Weights of a small sound classifier.
Model: 12.4M parameters, mfcc input, arch transformer, activation gelu.
Training: soap at rate 0.0025, 9000 steps, batches of 256, held-out accuracy 100%.
Data: 39062 training examples, 59.0 epochs.
Rows from block 5 of a small sound classifier, named by matrix and row number. Rows with one number within an expert belong to one neuron, the router's apart. Each number is 128 + 24 x the weight over its row's rms, rounded and kept within 0 to 255. All counts start at 0. After the name is the row's rms in percent of the matrix's.
Before each expert's rows are labels from the 100 clips, of 14848, where the router gives the expert most weight on average: "top examples" is what is common among them. Only what is clearly more common there than usual is listed. The data: synthesized solo parts of chorales (CocoChorales).
# router: router (model.blocks.5.mlp.router.weight, 8x192, trained with AdamW), inputs 78-116
# up: expert up (model.blocks.5.mlp.up, 8x384x192), inputs 78-116
# down: expert down (model.blocks.5.mlp.down, 8x192x384, transposed), outputs 78-116

# expert 3
top examples: oboe; note A#4; note B4; note A4
router.3 120 [123 136 104 123 167 111  92 135 155  70 123 142 140 118 159 156 166 115 147 126  78 109 166 144 110 104 122 133 135 136  87 107 130 104 144 153 144 134 175]
up.0 081 [126 147 141 138  55 156 146  92 145 144 109 141 108 117 103 146 135 162 121 113 142 118 126 122 107 118 116 137  95  95 179 150 124 115 131 149 144 149 100]
down.0 092 [124 176 121 128 122 158 155 164 103 109 140 112 131 108  95 131 111  98 168 196 131 142 114  94 102 158 116 145  85 148 121 132 147 154 123 125 139 117 143]
up.1 101 [109 146 178 158 102 114 145  96 135 143 162  99 135 166 128 163 120 125 115 121 172 159 104 130  97 151  87 119  99 126 135 119  87 118 130 112  97 129 146]
down.1 103 [108 154 124 150  94 133 105 114 137 137 149 120 126 135 139 111 154 142  96 122 157 157 163 134 136 151 119 129 137 124 114  72 108 133 191 147  85 124 131]
up.2 098 [124 150 114 178 105 154 158 127 107 115 165 157 166 104 137 119 107 148 130 123 155 147  76 138 137  93 126 144 116 122 109 149 166 138 124 105 133 120 113]
down.2 092 [158 140 148  74 136 141 124 150 148 134 123 132 103 130 135 162 120 171 156 181 126 132 191  90  93 109 148  76 131 115 117 128  87 130 110 112 116 162 153]
up.3 097 [163 141 118 124  94 178 127  93 110  93 120 106 144 136 113 135  83 145 162 116 120 126 142 145 147 127 125 110 124  96 140 104 108 135 149 113 129 138 113]
down.3 101 [133 142 124 138 118 140 145 109 103 128 143 151 186 137 137 101 163  94 164 108 120 103  64 138 117  80  93 100 101 193 151 121 121 126 158 137 101 132 124]
up.4 099 [101 143 126 155 129 124  89 145 124 128 103  82 131 175 126 115 130 180 115 124 123 161  97 113  99 115 145 125  98 131 109 127 153 122 142 122 138 106 118]
down.4 106 [ 82 124 126 154 120  94 126 100 141 124 157 152 165 158 135  96 106 178 132 139 100 141  93  92 153 132 119 140  84 118 129 107  99 129 144 116  74 120 138]
up.5 106 [157 166 151 122 116 189 139 120 127 195 179 146 150 125 108 123  88 167 133 125 139 152 117  97 125 101 148 130 106 118 156 150 105  96 154 111 147 146 137]
down.5 091 [118 162 158 135 101 136 156 145  72 123 148 112 138 118 150  98 123 152  99 111 131 114  91 135 119 133 135 181 136 114 139  98 162  95  89 161 127 121 133]
up.6 096 [186 149 179 137 117 137  88  96 119 128 137 132 144 103  80 124 116 121 146 130 131 148 121 156 133 162 119 130 121 137 114 118 143  72 146 118 165 135 121]
down.6 094 [119  72 161 185 117 127  97 174 192 123 152 127 148 173 164 132 126 127 143 176 123 159  70 138 120 128 126 137 161 128 100 122 153 131 106 161 135 137 133]
up.7 086 [123 105 122 128 117 133 106 150 113 134 163 116 142 100 128 138  78  99 118 164 179 149 121 136 143 110 129 115 151 101 148 118 116 135 136 107 147 147 152]
down.7 091 [155 156 169 152 141 186 143 128 144 135  94 145 144 123 114 144 137 120 175 121  98 119 128 110 121 111 130 151 122 125 136 120 138 169 152 152 110 136  99]
up.8 081 [126 115 122 105 100 131 130 132  98 165 114 142  75 121 174 136 139 135 111 149 165  98 124 153 118 154 154 128 156 139 146 113 133 110  85 169 121 136 120]
down.8 082 [103 123 100 177 141 124  78 120 154 119 131 142 113 116 174 136 147  89 135 132 141 159  98 121 120 163 137 108 125 141 129 110 118 131 170 110 132 115 117]
up.9 099 [176  93 116  75 114 130 137 147 148  93 110 148 150 106 128 101 145 146 111 177 120 142  74 120 122 133 119 106 107 122 158 143 161 146 141 176 115  90 117]
down.9 097 [137 143 139 127 188 125 108 153 109 166 162 115 157 113 136 136 114 106 176 134 163 104 125  90 105 140 140  99 159 111 110 155 136 120 148  94 168 125 117]
up.10 077 [123 149 134 116 120 113 153 135 170  95  81 125 123 117 125 120 125 148  86  91 128 120 101 184 113 137 135 125 139 110 120 144 119 144 157 162  74  99 103]
down.10 084 [117 121 149 112 125 111 126  80 149 146 145 143 116 137 114 135 158 116 146 104 124 109 127 103  94 146 114  86 166 112 168 116 110 109 139 122 168 101 113]

# expert 7
top examples: cello; note C4; note A#3; note G#3
router.7 109 [141 139 157 165 158 119 105 105 131 119 168 128 141 137 118  94 138 141 109 123 147 153 103 103  78 138 123 152 173 131 151 135 134 139 104 113  81 112 123]
up.0 092 [121 170 173 104  69 170 160 126 138 160 141 172 146  69 121 136 154  97 149 125 121 127 141 143  96 131 162 122 112 124 121 106 157 145 149 120 111 159 126]
down.0 101 [134 190 150 162  97  87  98 129 149 158 137 136 104 129 150 168 112 129 161 120 163 166 117 121 161 126 143 115  93 118 132 161 138 152 125 120 157 108 146]
up.1 118 [120 126 110  94 134 125 155 132 117 142 134 114 112  79 120 108 142  79 106 144 106 121 124 126 143 148 135 125 120 135 140 156  94 139 148 131 106  92  72]
down.1 109 [144 126 139 154  79 146  61 110  81 145 131 130 151 109  76  98  89 144 103 111 117 104 124 127 152 116 104 116 130 128 134 114 138 110  96 151 109 132 128]
up.2 094 [143 143  98 111 110 107 115 113 110 129 116 170 190 130  96 139 129 158 153 131 189 155  94 106 120 143 160 145 116  95 120 111 134 114 110 145 119  94 117]
down.2 094 [175 146 110 153 146 115  95 108 126 121 129 131 138 172 138 102 107 116 169 118 123 103 151 156 133  91 120 149 136 104 119 127 108 131 125 123 100  98 125]
up.3 112 [106 135  85 139 147 150 126 104 121 110 145 101  75 163 162 104 109 130 168  98  91  76 125 131 162 149  80 127 110 118 128 148 190  91 145 120 114 101 171]
down.3 110 [144 106  93 130 121 109  71 179 128 109  98 134 171 151 151 146 123 138 102 150 139 141 102 135 111 120 116  82 112 155 133 124  85 112 199 166 116 117 135]
up.4 099 [112 112 110  99 115 133 108 125 138 127 123 124 131 101 127 107 108 128 198 132 118 120 129 135 122 157 136 112 101  87 108 125 144 121 123  89 126 120  85]
down.4 107 [ 83 153 135 141 119 150 140 161 184 149 122 126 150 126 122 170 125 139 104 110 105 127 112  80 197 120  93  91 138  95 132 181 130 117 121 142 162 101  89]
up.5 106 [128 102 138 140 152 158 132 122  84 136  97 103 113 154 141  98 106  86 142 174 112 157  90  93 118 159 121 139  96 154 110 160 139 128 132 187 123 133 149]
down.5 100 [120 127  75 136 105 147 160 111 131 137 163 148 122 108 168 127 167 109 104 154 118 123 118 154 176 119 159 123 135  92 103 129 120 168 142 132 122 126 110]
up.6 115 [119 110 139  83  92 162 126 158 146 127 102 111 157  97 126  97 123 160 140 129 132 121 131 166 110 169  99  60 149 140 134 127 184 125 157 101 148  97 127]
down.6 117 [114 136 109 156 135 111  98 127 145 135 131 107 199 119 154 140 156 149 150 129  94 198 123 170 147  82 114 120 157 135 124 143 109 140 100 131 159 110 121]
up.7 087 [ 69 166 161 133 115 139 126  92 134 168 137 136 140 156 149 129 166 110 151 102 115 183 134  98 133 153 111 148 131 140 126 119 105 120 117  87 145 175 128]
down.7 088 [120 110 138 154 139 172 122 153 150 105 108  59 100 187  85 108 113 136 135 117 136  91 135 118 148 115 136 125 130 134 134 158 141 126  93 137  93 173  93]
up.8 080 [127 122 106 138 168 127 121 126 148 112 117  98 119 144  78 110 123 111 167 159 135 110 118 188 135 130  96  85 144 125 127  68 150 157 132 139 131 140 110]
down.8 087 [156 131 145 118 107 173  77 137 133  92 107 135  98 128 135 124 153 166  89 138 161 196 155 147  79 149 126 137 100 147 164 147 134 152 121 172 153 138  93]
up.9 108 [ 78 103 152 173 101 151 167 118 120 141 117 133 116 184 126 103 136 145 143 167 126 145 104  99 154 115 123 152  98 157 109 119  93 165  83 123 127 137 137]
down.9 115 [154 156 114 103 150  92 123 133 131 110  98 147 121  96 124 127 144 154  89  95 128 111 119 183 123 129 113 160 153 102 119 110 150 113 124 143 130  97 127]
up.10 091 [120 128  87 112 123 149  81 148  91 134  93 141 173 141 117 139 119  75 143 101 104 117 103 155 154 104 170 160 142  54  67 118 133 129 128 131 116 117  89]
down.10 088 [138  96 112 143 122 140 104 119 115 117 130 129 125 168 126 158  90 130 115 100 103 157 143  82 148 150 133 130 133  99  89 111 126 107 138 128 107 143 151]

# expert 0
top examples: violin; note A#4
router.0 088 [133 113 116 137 102 128 107 138 161 133 115 148 141 125 160 131 127 160 136 115 110 139 111 135 138 166 147 101 124 159 149 114 150 163 157 151 191 108 116]
up.0 100 [152 130 127 127 144 139 113 103 118 120 202 147 109 129 123 122 107 101 102 126 110 149 153 142 121 171  98 129 121 128 136 156 112  79  83  99 152 151 104]
down.0 104 [149 120 128 134 125 130 126 120 143 107 136 145 127 145 102 119 140  97 117 183 143 139 135 101 138 114 130 144 174 137 129  94 111 153 150 154 147 143 103]
up.1 074 [113 137 132 129 122  96 138 106 133 127 131  81 101 127 143 142 149 120 141 117 123 106 127 128 136 137 140 148  97 132 102 125 156 132 126  97 121 166 115]
down.1 087 [111  89 143 116 181 145 115 138 137 118  98  84 121 113  97 143 131 114 150 104 100 175  68 115 133 147 133 143 127 107 163 158 100 125 138 123 122  81 111]
up.2 105 [150 105 160 143 150 130 138 124 168 113 177  89 162 144 176 144 117 113 110 133 138 168  91 122 127  97 137 166  93 148 121 144 160 136 142 134 123 110 109]
down.2 101 [116 144  93  82  86 148 159 108 124 107 129 148 160 126 107 161 140 142 139 166 157 162 115 133 122 122 119 152 121 117 145 111 150 131 154 142 117 115 139]
up.3 095 [160 157 143 154 108 148 107 109  88 131 138 136 106 123 131 106 125 130 152 146 123 103 110 128 114 136 138  41 122 147 156 133 155  59 132 137 120 137 104]
down.3 090 [ 99  95 127 139 143 120 106  95  86 184 145 143 125 127 127 157 109 124  85 119 140 100 106 139 137 115 127 133 120 132 107 116  90 113 135 120 137 154  90]
up.4 111 [119 120 116 112 142 105 113 137 166 112 123 157 161 121 102 117 116  82 103  98 135 159 114 150 118 142 134 130 131 141  88 112 119 126 103 101 130 127 114]
down.4 098 [136 143 116 135  85 140  79 158 134 164 124 157 110 140 120 167 145 153 136 113 127 139 150 107  98 110 140 155 175  98 128 135  59 135 121 123 150 119 146]
up.5 104 [101  69 119 118 129 106 101 151 107 109 149  66 137  97 159 126 132 116 123 144  91 170 149 175 163 123 165 138 139 159 158 158  71 110 126 148 146 115 156]
down.5 109 [105 122 148 128 111  96 133 119 138 137 114 136 135 126 119 115 121 130 197 123 125 129 138 151 128 108 101 102 129 140  96  96 152 127 142 114 118 107 126]
up.6 106 [124 111 136 130  85  92 107  80  97 137 129 110 100 123 161 113 155 127  97 141 116 125 132  98 123  96  90 139 136 143 111  83 137 136 122 136 102 116 136]
down.6 115 [112 117 111  87 129 116 154 138  96 144 121 107 138  67  72 144 107 133 122 190 129 120  93 128 147 148  98 171  89 137 176  89 138 149 142 146 123 132 111]
up.7 088 [136 143 164 125 101 127 206 115 156 129 136 128 146 167 138 111 146 102 144  99 110 152 150 146 105 147 147 123 141 189 147 134 152 112 137 164  91 126 131]
down.7 083 [101 132 127 113 128  98 141 106 139 136 133 142  99 125 106 103  98 173 121 132 141 138 106 109 134 124 113 138 118 108 120 119  95 153 166 102 148 144 115]
up.8 085 [147 150 145 124 148 122 163 164  88 148 125 155 169 150 109 155 112 108 131 117 139  93 128 137 134 100 108 139 101 151  92 163 100 135  89 115 121 138 119]
down.8 086 [106 126  78 142 185 117  93 111 108  88 120 101 102 144 150  73 142  89 123 134 114 147 137 134 123 134 111 144 148 157 142 116 130 153 140 144 123 123 122]
up.9 106 [118 148 117 102  86 115 143 116 145 142 133 108 126 118 115 122  96 100 128  87  69 131 126  93 162 121 157 111 103 147 148 127 107 129  91 110 156 109 108]
down.9 107 [130 116 144 114 124 143 122 152  97 118 106 105 146  81 155 159 141 158 148 159 159 100 118 135 166 114 122 160 151 124 122 150 151 135 159  90 153 141 120]
up.10 107 [109 116  93 163 134 126 141 129 116 132 128 100 150 110  67 119 131 139 127 169 145 144 150 148 110 108 157 119 113 108 148 121 140 138  99 148 161 202 105]
down.10 103 [ 81 158 108 155 127 146 131 149 157 169  83  74 140 146 144 106 146 135  94 163 116 143 105 133 114 116 149 142 160 144 131 116 136  90 156 131 151 161 124]

# expert 5
top examples: trumpet; horn; note C#5
router.5 094 [118 115 144 129 128 152 108 135 105 176 105  87 113 145  91 128 103  92 145 140 122 122 108 135 135  94 131 105 117 132 182 110 148 110 140 142 116  99  67]
up.0 089 [115 103 134 115 130 119 117 110 147 145 172 133 151  83 111 176 153 127 139 100  98 127 130 134 134 144 127 159 108 107  81 128 125 131  97 116 128 179 119]
down.0 101 [ 90 123 131 137 132  97 103 148 158 129 163 125 129 153 134 164 106  85 145 126 158 112 111 130 108 145 135 126 158 135 102  88 132 134 110  97 125 127 119]
up.1 089 [116 152 118 171 157 128 155 152  98  93 128 130  99 155 118  81 123 141 128 142 168 147 121 145 119 165  95 141 114 143  62 140 141 167 102 123  94 159 135]
down.1 087 [188 123 168 109 116 147 153 100  89 112 132 131 127 129 139 118 139 151 129 119 119 165  78  99 113 105  74 125 113 117 172 156 150 102  89 120 151  88 125]
up.2 082 [152 146 131 143 147 129 153 111 143 115 165 138 172 119  90 126 140 115 151 103 156 104 141 131 128 102 123 135 146 149 147 118 123 169  99 171  99 134 162]
down.2 096 [101 137 143  67 112 106  77 149 119 126 118 128 108 136 147 101 139  99 108 131 124 117 103 148 110 175 144 139 131 129 131 109 147 151 145 112 156 136 135]
up.3 122 [102 134 141 105 173 121 144 158 196 150 141 148 129 166 130 133 140 146 129 128 104 131 134 100 105 127 135 145 132 113 136 106 155 116 166 120 101 140  95]
down.3 097 [136 136 166 116 150 114 137 127 128 128 134 137 113 113 134 152 124 137 111 108 117 176 120 126 120 110 127 110 112  72 168 100  92 129 157 176 111 116 135]
up.4 109 [122 139 130 163 165 124 117 124 151 131 168 134 104 177 149  73 142  89 123 101 127 159  90 114 152 126 141 138 134 151 126 107 137 120 134 117 181 125 143]
down.4 107 [144 149 146  92 116  85 120 105  96  98  92 127 167 154 115 133 123  90 130 145 135 124 139 136 114 114 120 105  85 151 115 138 127 104 141 128 120 123 147]
up.5 094 [ 85 130 128 139 113 109 120 101 113 122 149 123 169 152 129  53 151 162 131 140 141 159 115  94 140 101 145 149 113 157 125 122  59 132 114 124 146 102 123]
down.5 104 [135 134 153 148 129  98 184 139 123 131 115 124 140 120  84 147 135 107 162 129 109 120 108 160  93 149 129 127  99 130 124  85 129 129  77 147 121 114 100]
up.6 068 [142  95 121 133 148 117 155 150 142 164 136 116 107 152 143 133 135 136 124 145 136 129 153  88 116 123 150 127 147 145 138 108 147 117 127 127  69 129 109]
down.6 078 [175 131 169  79  97 145 108 135 119 144 142 133 137  78 139 136 159 147 109 113 163 172 179 105  96 137 122 119 143 139 112 146 102 154  93 139 107 129  76]
up.7 103 [160 134 119 138  85 111 141 122 145 151 142  95 164  94 115  94 103 117  77 116  95 121  77 121 128  92 150 108 166 148 132 137 133 108 121 157 149 143 130]
down.7 090 [115 137 117 130 122 140 123 144  97  84 138 127 118 140 101 111 128 150 150 130 149 135 110 109 143 131 120 139 100 115 135 125 132 164 114 154  98  93 133]
up.8 121 [120 103 141 101 111 107 108 147 129 101 121 127 128 139 175 114 153 134 130 109 122 134 170 112 141 136 138 134 127 152 146  86 141 131 175 113 114  97 149]
down.8 115 [124 115 112 107 119 167 123 124 133 129 108 118 125  99 171 108 103  96  99 158 156 133 124  99 122 156  80 148 140  91 129 166 118 131 169 129 101 163 162]
up.9 087 [ 86 103 124 118 108 131 142 118 146 139 122  75 138 156 117 145 119 111 114 155  81 104 169 134 163  77 113  98 142 162 113 152 130 137 128 154 150 153 152]
down.9 093 [135 139 105 124 122 132 134 135 138 170  71 138 104 143 139  94 125 136 146  93 133 113  82 138  92  97 138 111 120 121  96 117 112 131  69  95 101 168 122]
up.10 096 [142 174 118 113 140 137 149 117 105 171  94 128 137 103 118 131 125 149  92 150 125 144 130 166 139 120 113 104 163 150 158 140 146 135 102 131 137 108 161]
down.10 098 [135 118 127  85 152 158 141 175 147 172 109 137  78 118 121 123 133 137 154 173 130  86 117 129  99 139 118 148 126  91 131 143 148 112 117 162  99 101 134]

# expert 2
top examples: flute; note D#5; note F5; note F#5
router.2 098 [119  98 142 140 154 178 150 133  70 157 146 156 114 159 132 131 105  84  97 120 131 139 143 111 175 130  84 131  96 113 102 156  82 120 104 112 136 134 124]
up.0 091 [113 139 154  92 104 111  86 179 174 170 133 153 155  94 152 140 154 116 137 132 126 128 106  96 125 174 133 134  92 139  83  80  95 136 151 150 144  72 127]
down.0 092 [ 97 144 122 115  96 114 106 154  94 138 153 117 142 127 124 123 127  95 122 124 101 166 123 129 144 176 134 128 133 154 155  88 142 105 126 151 121 151 119]
up.1 085 [149 163 117  94  84 161 141 132  98 159 140 126 147  88 134  94 143 117 172 150 114 101 118 110 110 136 144 135 119 121  88 154 161 126 115 118 108 134  83]
down.1 087 [ 85 149 117 118 130 133 114 118 155 147 144 135 142 146  73 190 130 181 124 145 113 124 125 115 139 126 143 157  99 164 151 118 119  88 151 128 111 112 168]
up.2 096 [118 108 110 156 114 109 117 140 100 142 103 175 170 108  89  95 153 114  98 134  72  97 128 145 121 112 114 137  92 114 116 111 129 105 108 146 131 112 111]
down.2 096 [158  88 147 157 159 147 116 121 134 133 133 162 178 109  96 127  80 145 134 143 163 161 128 111 169 120 128 117 112 106  96 109 118  66 107 149 115 120  81]
up.3 104 [126 106 142 149 112 140 147 121 126 137 168  99 143 145 172 134 126 110 103 115 120 164  61 123 119  65 146 122 143 149 137 123 175 113 127 108 114  96  89]
down.3 110 [159 101 149 146 126 154 135 128  91 138 157  86 180 115 121 113  65 120 128 106 125 151 122 126 156 160 186  91  96 103 112 127 150  85 142 100 182 114 156]
up.4 082 [147 125 132  55 128 103 134 108 158 114 124 147 134 132 163 177 132 156 120 115 131 129 181 155 137 150  91 129 161 107 124 120 141  79 135 136 143 143  88]
down.4 086 [156 155 122 135 104  92 125 139 113  92  94 122  65 112 138 114 127  98 162 127 128 153 106 116 135 138 129 162 134 122 104  97  93 120 103 128  90 150 130]
up.5 106 [145 121 116 123 141 116 126 125 141 115 147 116 129 168 162  92 120  99  74 151 136 119 138 104 166 133 152 134 145  98 146 117 155 103 162  87 161 159  95]
down.5 105 [ 83 116 112 166 109 129 139  85 151 117  81 134 137 126 167 137 133 149  96  80 130 130 112 117 128 110 130 177 148 133 115  91 125 122 130  69 159 108 111]
up.6 101 [166 114 161 134  80 131  82 117 135 101 115 140 145  99  64 136 102 118  88 148 117  94 116 153 127 130 115 124 126 119 129 139 106 105 147 144 143 105 103]
down.6 104 [118 113 153 179 117 114 167 146 122 110 128 126 150  92  94 125 132  99 118 127 186 157 128 127  96 154 114 179 115 125 170 148 119 175 161 162 169 135 160]
up.7 102 [138 148 164 110 134 140 125  71 140 146 117 126  71 127  98 134 167 110 166 148  83  77 121 150 132 111 113 137  66 135 139 128 143 128 144 143 112 130 144]
down.7 100 [149  96 110 202 132 110  88 126 135 177 126 128 169 121 152 145 103 105 116 137 135 118 149  97 113 136 164 115 133 158 138 159 139 115 116 101  75 109 117]
up.8 087 [123 131 149 118  85  95 100 128 124  56 106 111  87 122 142 140  95 123 112 180 162 112 113 110 124 125 139 204 115  99 131 174 189 133 160 124 140 136 112]
down.8 099 [121 155 131 143 119  80 144 118  92 150 128  98 166 146 119 156 157 172 102 140 113 113  83 146 184 143 119 138 154 143 133  97 122 133 174 105 111  69 147]
up.9 116 [134 135 108 136 126 132  99  98  97 142 149  95 145  84  88 110 135 123 101 126 140 156  66 182 151 146 139 141 111 132 119 100 152 138 112 159  98 153 145]
down.9 106 [146 118 171 124 115 119  98  88 134  98 160 147 146 142 101 122 157 101 104 200 103 131 135 120  89 138  97 124 139 138 163 115 114 170 141 166 127 107 153]
up.10 069 [167  94  82 108 109 139 165 149 115 112 116 139 133 135 139  86 103 174 138 172 129 143 103 172 123 107 159 135 123 109  88 112 188 169 173 112 169 136 175]
down.10 076 [120 160 110 112 128 129  91 112 153 113 110 161 110  98  94 115 127 159 154 114 117  85 131 116 124 114 152 156 122 138 149 155 100 121 126 134 145 118 108]

# expert 1
top examples: trombone; note D#4; note C#4; note F#4
router.1 107 [137 143 120  55 108 101 139 116 178 107  89 119 107 133 133 142 151 110 141 150 162  96 135 148 108  96 173 133  94 102 126 151 172 149 148 102  98 159 127]
up.0 076 [ 95 166 148 150  81 124 104 134 119 128 173 191 115 109 130 107 136 140 177 124 130 149 180 129 119 161 142 101  77 112 108 149 102 125 144 108 144 105 133]
down.0 085 [148 116  87  89 122  98 130 158 107 121 127 118 130  90  94 111 107 113 108 119 133 121 132 110 132 129  81 132 138 150 147 130 120  94  77 141 103 126 170]
up.1 100 [149 143 104 113 150  85 161 129 119  92 133 143 139 163 101  95 101  91 141 107 134 164 160 158 151 112 111 111 128 145 120 109 129 123 118 139 136 112 134]
down.1 097 [ 68 144 150 122 125 151 154 145 141 136 100 133 131 108 125 123  99 120 121 147 109 123 136 144 108 168 118 118 126 143 101 140 127 180 126 107 104 117 121]
up.2 097 [142 151 155  90 100 138  87 126 138 158 143  82 128 111 119 159 102  90  97 154 124  81 162  95  96 143 162 128 133 136 163 111 105 109 148 138 161 136 115]
down.2 104 [105 101 165 136 108 187 136 111 173 125 159 130 162 121 118 121 155 152 135 101 170  70 138 126 153 150 144 143 129 134 147  89  92  86 107 121 140 128  90]
up.3 096 [ 87 162 121 117 124 101 143 133 103 139 152 129 128 103 128  64 147 124 151 116 120  94 162 116 133 141 122 131 114 158 119 160  84 136 103 146 144 138 145]
down.3 100 [122 157 114 154 156 140 139  99 116 109  95 111 115 155 101 160 142 138 149 108 151 148 105  91 133 123 129 111 137 124 174  99 112 148  75  97 107 143 115]
up.4 090 [ 98 122 105 175 182 108 142 107  86 128 152  96 108 140 116 150 121 122 121  86 144 121 116 100 122 137 149 161 154  95 108 111 155 156 100 125  96 107 160]
down.4 091 [172 100 114 142 109  90 185 138 132 155  86 104 158 109 161 149 105 116 123 161 131 146 144 155  93 128 110 103 134 126 144 144 110 148 123 129 119 130 110]
up.5 107 [103 140 125 147 104 108 171 141 136 132 103 137 107 148 160 140  95 167 119 114 126 103 112 143 162 103 124 144 147 108 139 118 119 139 126 145 132 128 126]
down.5 113 [148 164  98  95 129 172 121 140 113 108 144 128 134  95  55 136  97 169 103 115 135 119 111 134 123 174 165 119 128 167 137 123 119 141 105 162 113 158 148]
up.6 091 [118 116 116 114 106  93  73 122 112 161 169 100 158 108 157 166 138 150 112 125 125  91 124 136  75 104 161 143 150 156 157 153 101 111 157 118 143 134 134]
down.6 094 [111 144 131 151 105 144 143 100 139 162 114 109 158 108 137 148 167 164  65 144 127 133 109  88 162 111 121 122  87  97 108  89 117 127 124 129 109 150  96]
up.7 101 [130 146 136 123 124 113 116 134  94 111 118 122 149  92 155 108  90 107 124 110 121 114 145 112 102 156 131 146 128 143 151 144 115 131 140 122 135 132 162]
down.7 090 [122 164 140  94 113  79 137  86 177 104  84 138 127 117 113 143 121 136 114 132 101 120  97 160 173 156 150 153 145 177 143 111 122 116 122 111 114 141 138]
up.8 089 [123 118 141 125 138 151 109 136 152 146 173 132 106 108 135 146 155 160 143 142 144 134  91 106 104 117 118 132 130 118 155 135 142 130 141  92 159 128 129]
down.8 093 [133 123 148 127 145 131 108  93 134 141 162 103 188  91 108 148 136 156 133  96 132  79 142 126 137 111 121 140 154 132 144 121 140 133 114 111 137 119  83]
up.9 089 [113 154  96 143 137 118 112 129 115 141 103 106 105 175 123 139 153 131 106 159 122 131 150 174 157 145 152 140 121 157 106 125 121 112 102 129 182 155 139]
down.9 095 [113  89 177 148 114 144 108 121 146 153 127 105 150 109  90 123  92 114 159 124 128 176 164 107 121 138 144 142 123 128 149 143 166 146 155 124 141  95  86]
up.10 099 [102 140 147 169 102 143 170 150  93  95  84 106 105 167 125 155 148 175 131 117 164 149  90  84 150 143  78 115  86 116 140 113  82 105  96 132 111 135 151]
down.10 104 [204 126 143 125 137 100 149  89  81 106 170 108 119 137 113 136 119 154 106 138 125 129 152 127 133 146 105 162 125 105 112 150 157 108 174 141 135 129 111]

# expert 6
top examples: viola; note D#4; clarinet; note E4
router.6 098 [145 155 102 147  65  98 180 146  92 129 131 157 121  90  95 107  97 175 121 119 165 130  98 116 118 153 108 129 152 145 128 101 109 150  88 135 137 139 110]
up.0 105 [153 150  99 169  83 153 126 149 127 140  93 108  93  93 101  88 183 107 164 111 110 147  99  88 119 132 120 138 125 114 132 118  95 146  67 136 131 102 124]
down.0 105 [147 123 166 110 155 106 146 102 126 112 103  89 120 143 124 141  80 117 119  66  86 122 107 100 149 124  88 119 116 122  97 154 138 149 146  99 128 134 124]
up.1 099 [128 108 117 129 128 104 150 105 145 155 151 155 139 108 139 192 126 144 135  98 112 102 145 135 119  96 134  90 174 137 140  82 112 132 156 115 140 142 144]
down.1 103 [111 137 128 103 163 121 144 154 149 122 118 112 142  98  97  92 142 161 135 105  64 145 138 117 118 114 137 126 156 156 132 133 115 173 128 118 142 138 154]
up.2 108 [113 101 151 136 115 180 108 109 160 141 127  86 126 114 102 155 103 146 139 123 129 136 147 145 159  96 200 117 109 110 144  81 120 135  89 116 110 118 134]
down.2 111 [129 118  92 138 114 137  89 148 148 137 166 125 209 151 112 138 119 119 150 141 134 148 146 207 138 134 132 142 129 149 153 133 108 123  88 142 154 107 118]
up.3 098 [ 98 105 172 173 143 133 127 145  59 119 123 148 121 149 129 148 167 107  86 102 100 111 104 119  87 175  93 160 147  73 151 114 102 111 125 135 129 127 139]
down.3 095 [118 127 120 107 136 125  83 111  75 173 152  77 158 139  96 115 133 125 112 118 160 165 104  89  88 124 167  68 102 161 127 133 129 121 145 110 108 150 122]
up.4 099 [120 134 145 135 104 150 141 134 107 118 155 134 155 142 133 191 146 125 182 129 148  85 120 114 139 142 128  57 125 142 153 140 104 127 125 132 137 141 165]
down.4 096 [132 114 112  87 172 121 162  95 113 149 152 137 152 104 146 128 115 122 118 137 130 151 124 182 136 139 129 156 153 135 110 148 110 140 113 149  92 139 154]
up.5 098 [108 117 132  79 128 138 107 115 115 115 118 143 114 133 110  72  92 160 132  97 138 149 152  46 157 147 178 115 145 142 171 119 116 120 108 127 110 131 128]
down.5 099 [114 115 143 173 134 173 126 130 147 113 145 132  98  94 141 151 154 157 141 146 153  86 135 128  98 142 141 113 110 126 161 164  89 158 146 138 103 113  79]
up.6 110 [121 120 113  71 145 159 119 136 128 124 154 106 164 140 144 136 166 145 128 118 108 120 122 142 107 123 156 106 121  69 137 141 137  87 123 120 122 118 154]
down.6 108 [123 123 122 145 113 108 112 114  85 131 112 136 121  95 142  86 146 132 155 108 156 121 112 160 154  96 117  86 118 144 127 124 108 158 150 107 157 140  87]
up.7 112 [ 94 148 156 165 133 161 139 131 122 132  99 173 105 142 119 139 109 125  94  76 112 136 121  91 110 116  99 158 111 173 135 122 131  96 139 146 169 134 125]
down.7 102 [100 155 140 152 137 146 138 121 122 159 136 132 156 160 123 108 109 142  95 151 109 140 144 128  75 182 128 111 119 126  99 181 117 161 154 115 103 149 153]
up.8 103 [ 85  92 112 149 112 148 161 111 116 147 126 108 142 104 149 119 145 133 127 107  99  73 133 151 144 144 164 145 142 125 139 139 156 129 122 110 141 109 139]
down.8 102 [154 153 140 126 122 125 146 133 117 137 171 131 138 104 103 151 148 142 134 138 141  51 102 144 104 119  88  99 120 116 143  80 142 116 144 172 126 122 133]
up.9 104 [134 153  91  61 150 111 126 126 130 125 155 134 137 123 101  86  98 133  93  96  78 129 133 115  93 113  91 100 103 135 116 160 116 134 120 116 131 148 129]
down.9 099 [123 135 181 168 124  92 144 131 117 165  97 101 116 118 165 119 143  94 139 159 138 139 153 117 125 121 115 177 154 100 146 100 131 122 167  95 140 105 108]
up.10 102 [128 125 160  85  66 137 160 131 152 132 163 142 106 104 152 142 116  84 147 111 128 125 157 117 114 135 103 149 172 151 140 129 134 137 128 116 126  74 110]
down.10 095 [128 127  97 123 122 140 172 130 137  99 142 162 146 143 146  84 133 115 133 115 103 141 152 146 123  88 121 141 142  82 176  72  74 154 112 151 144 120 132]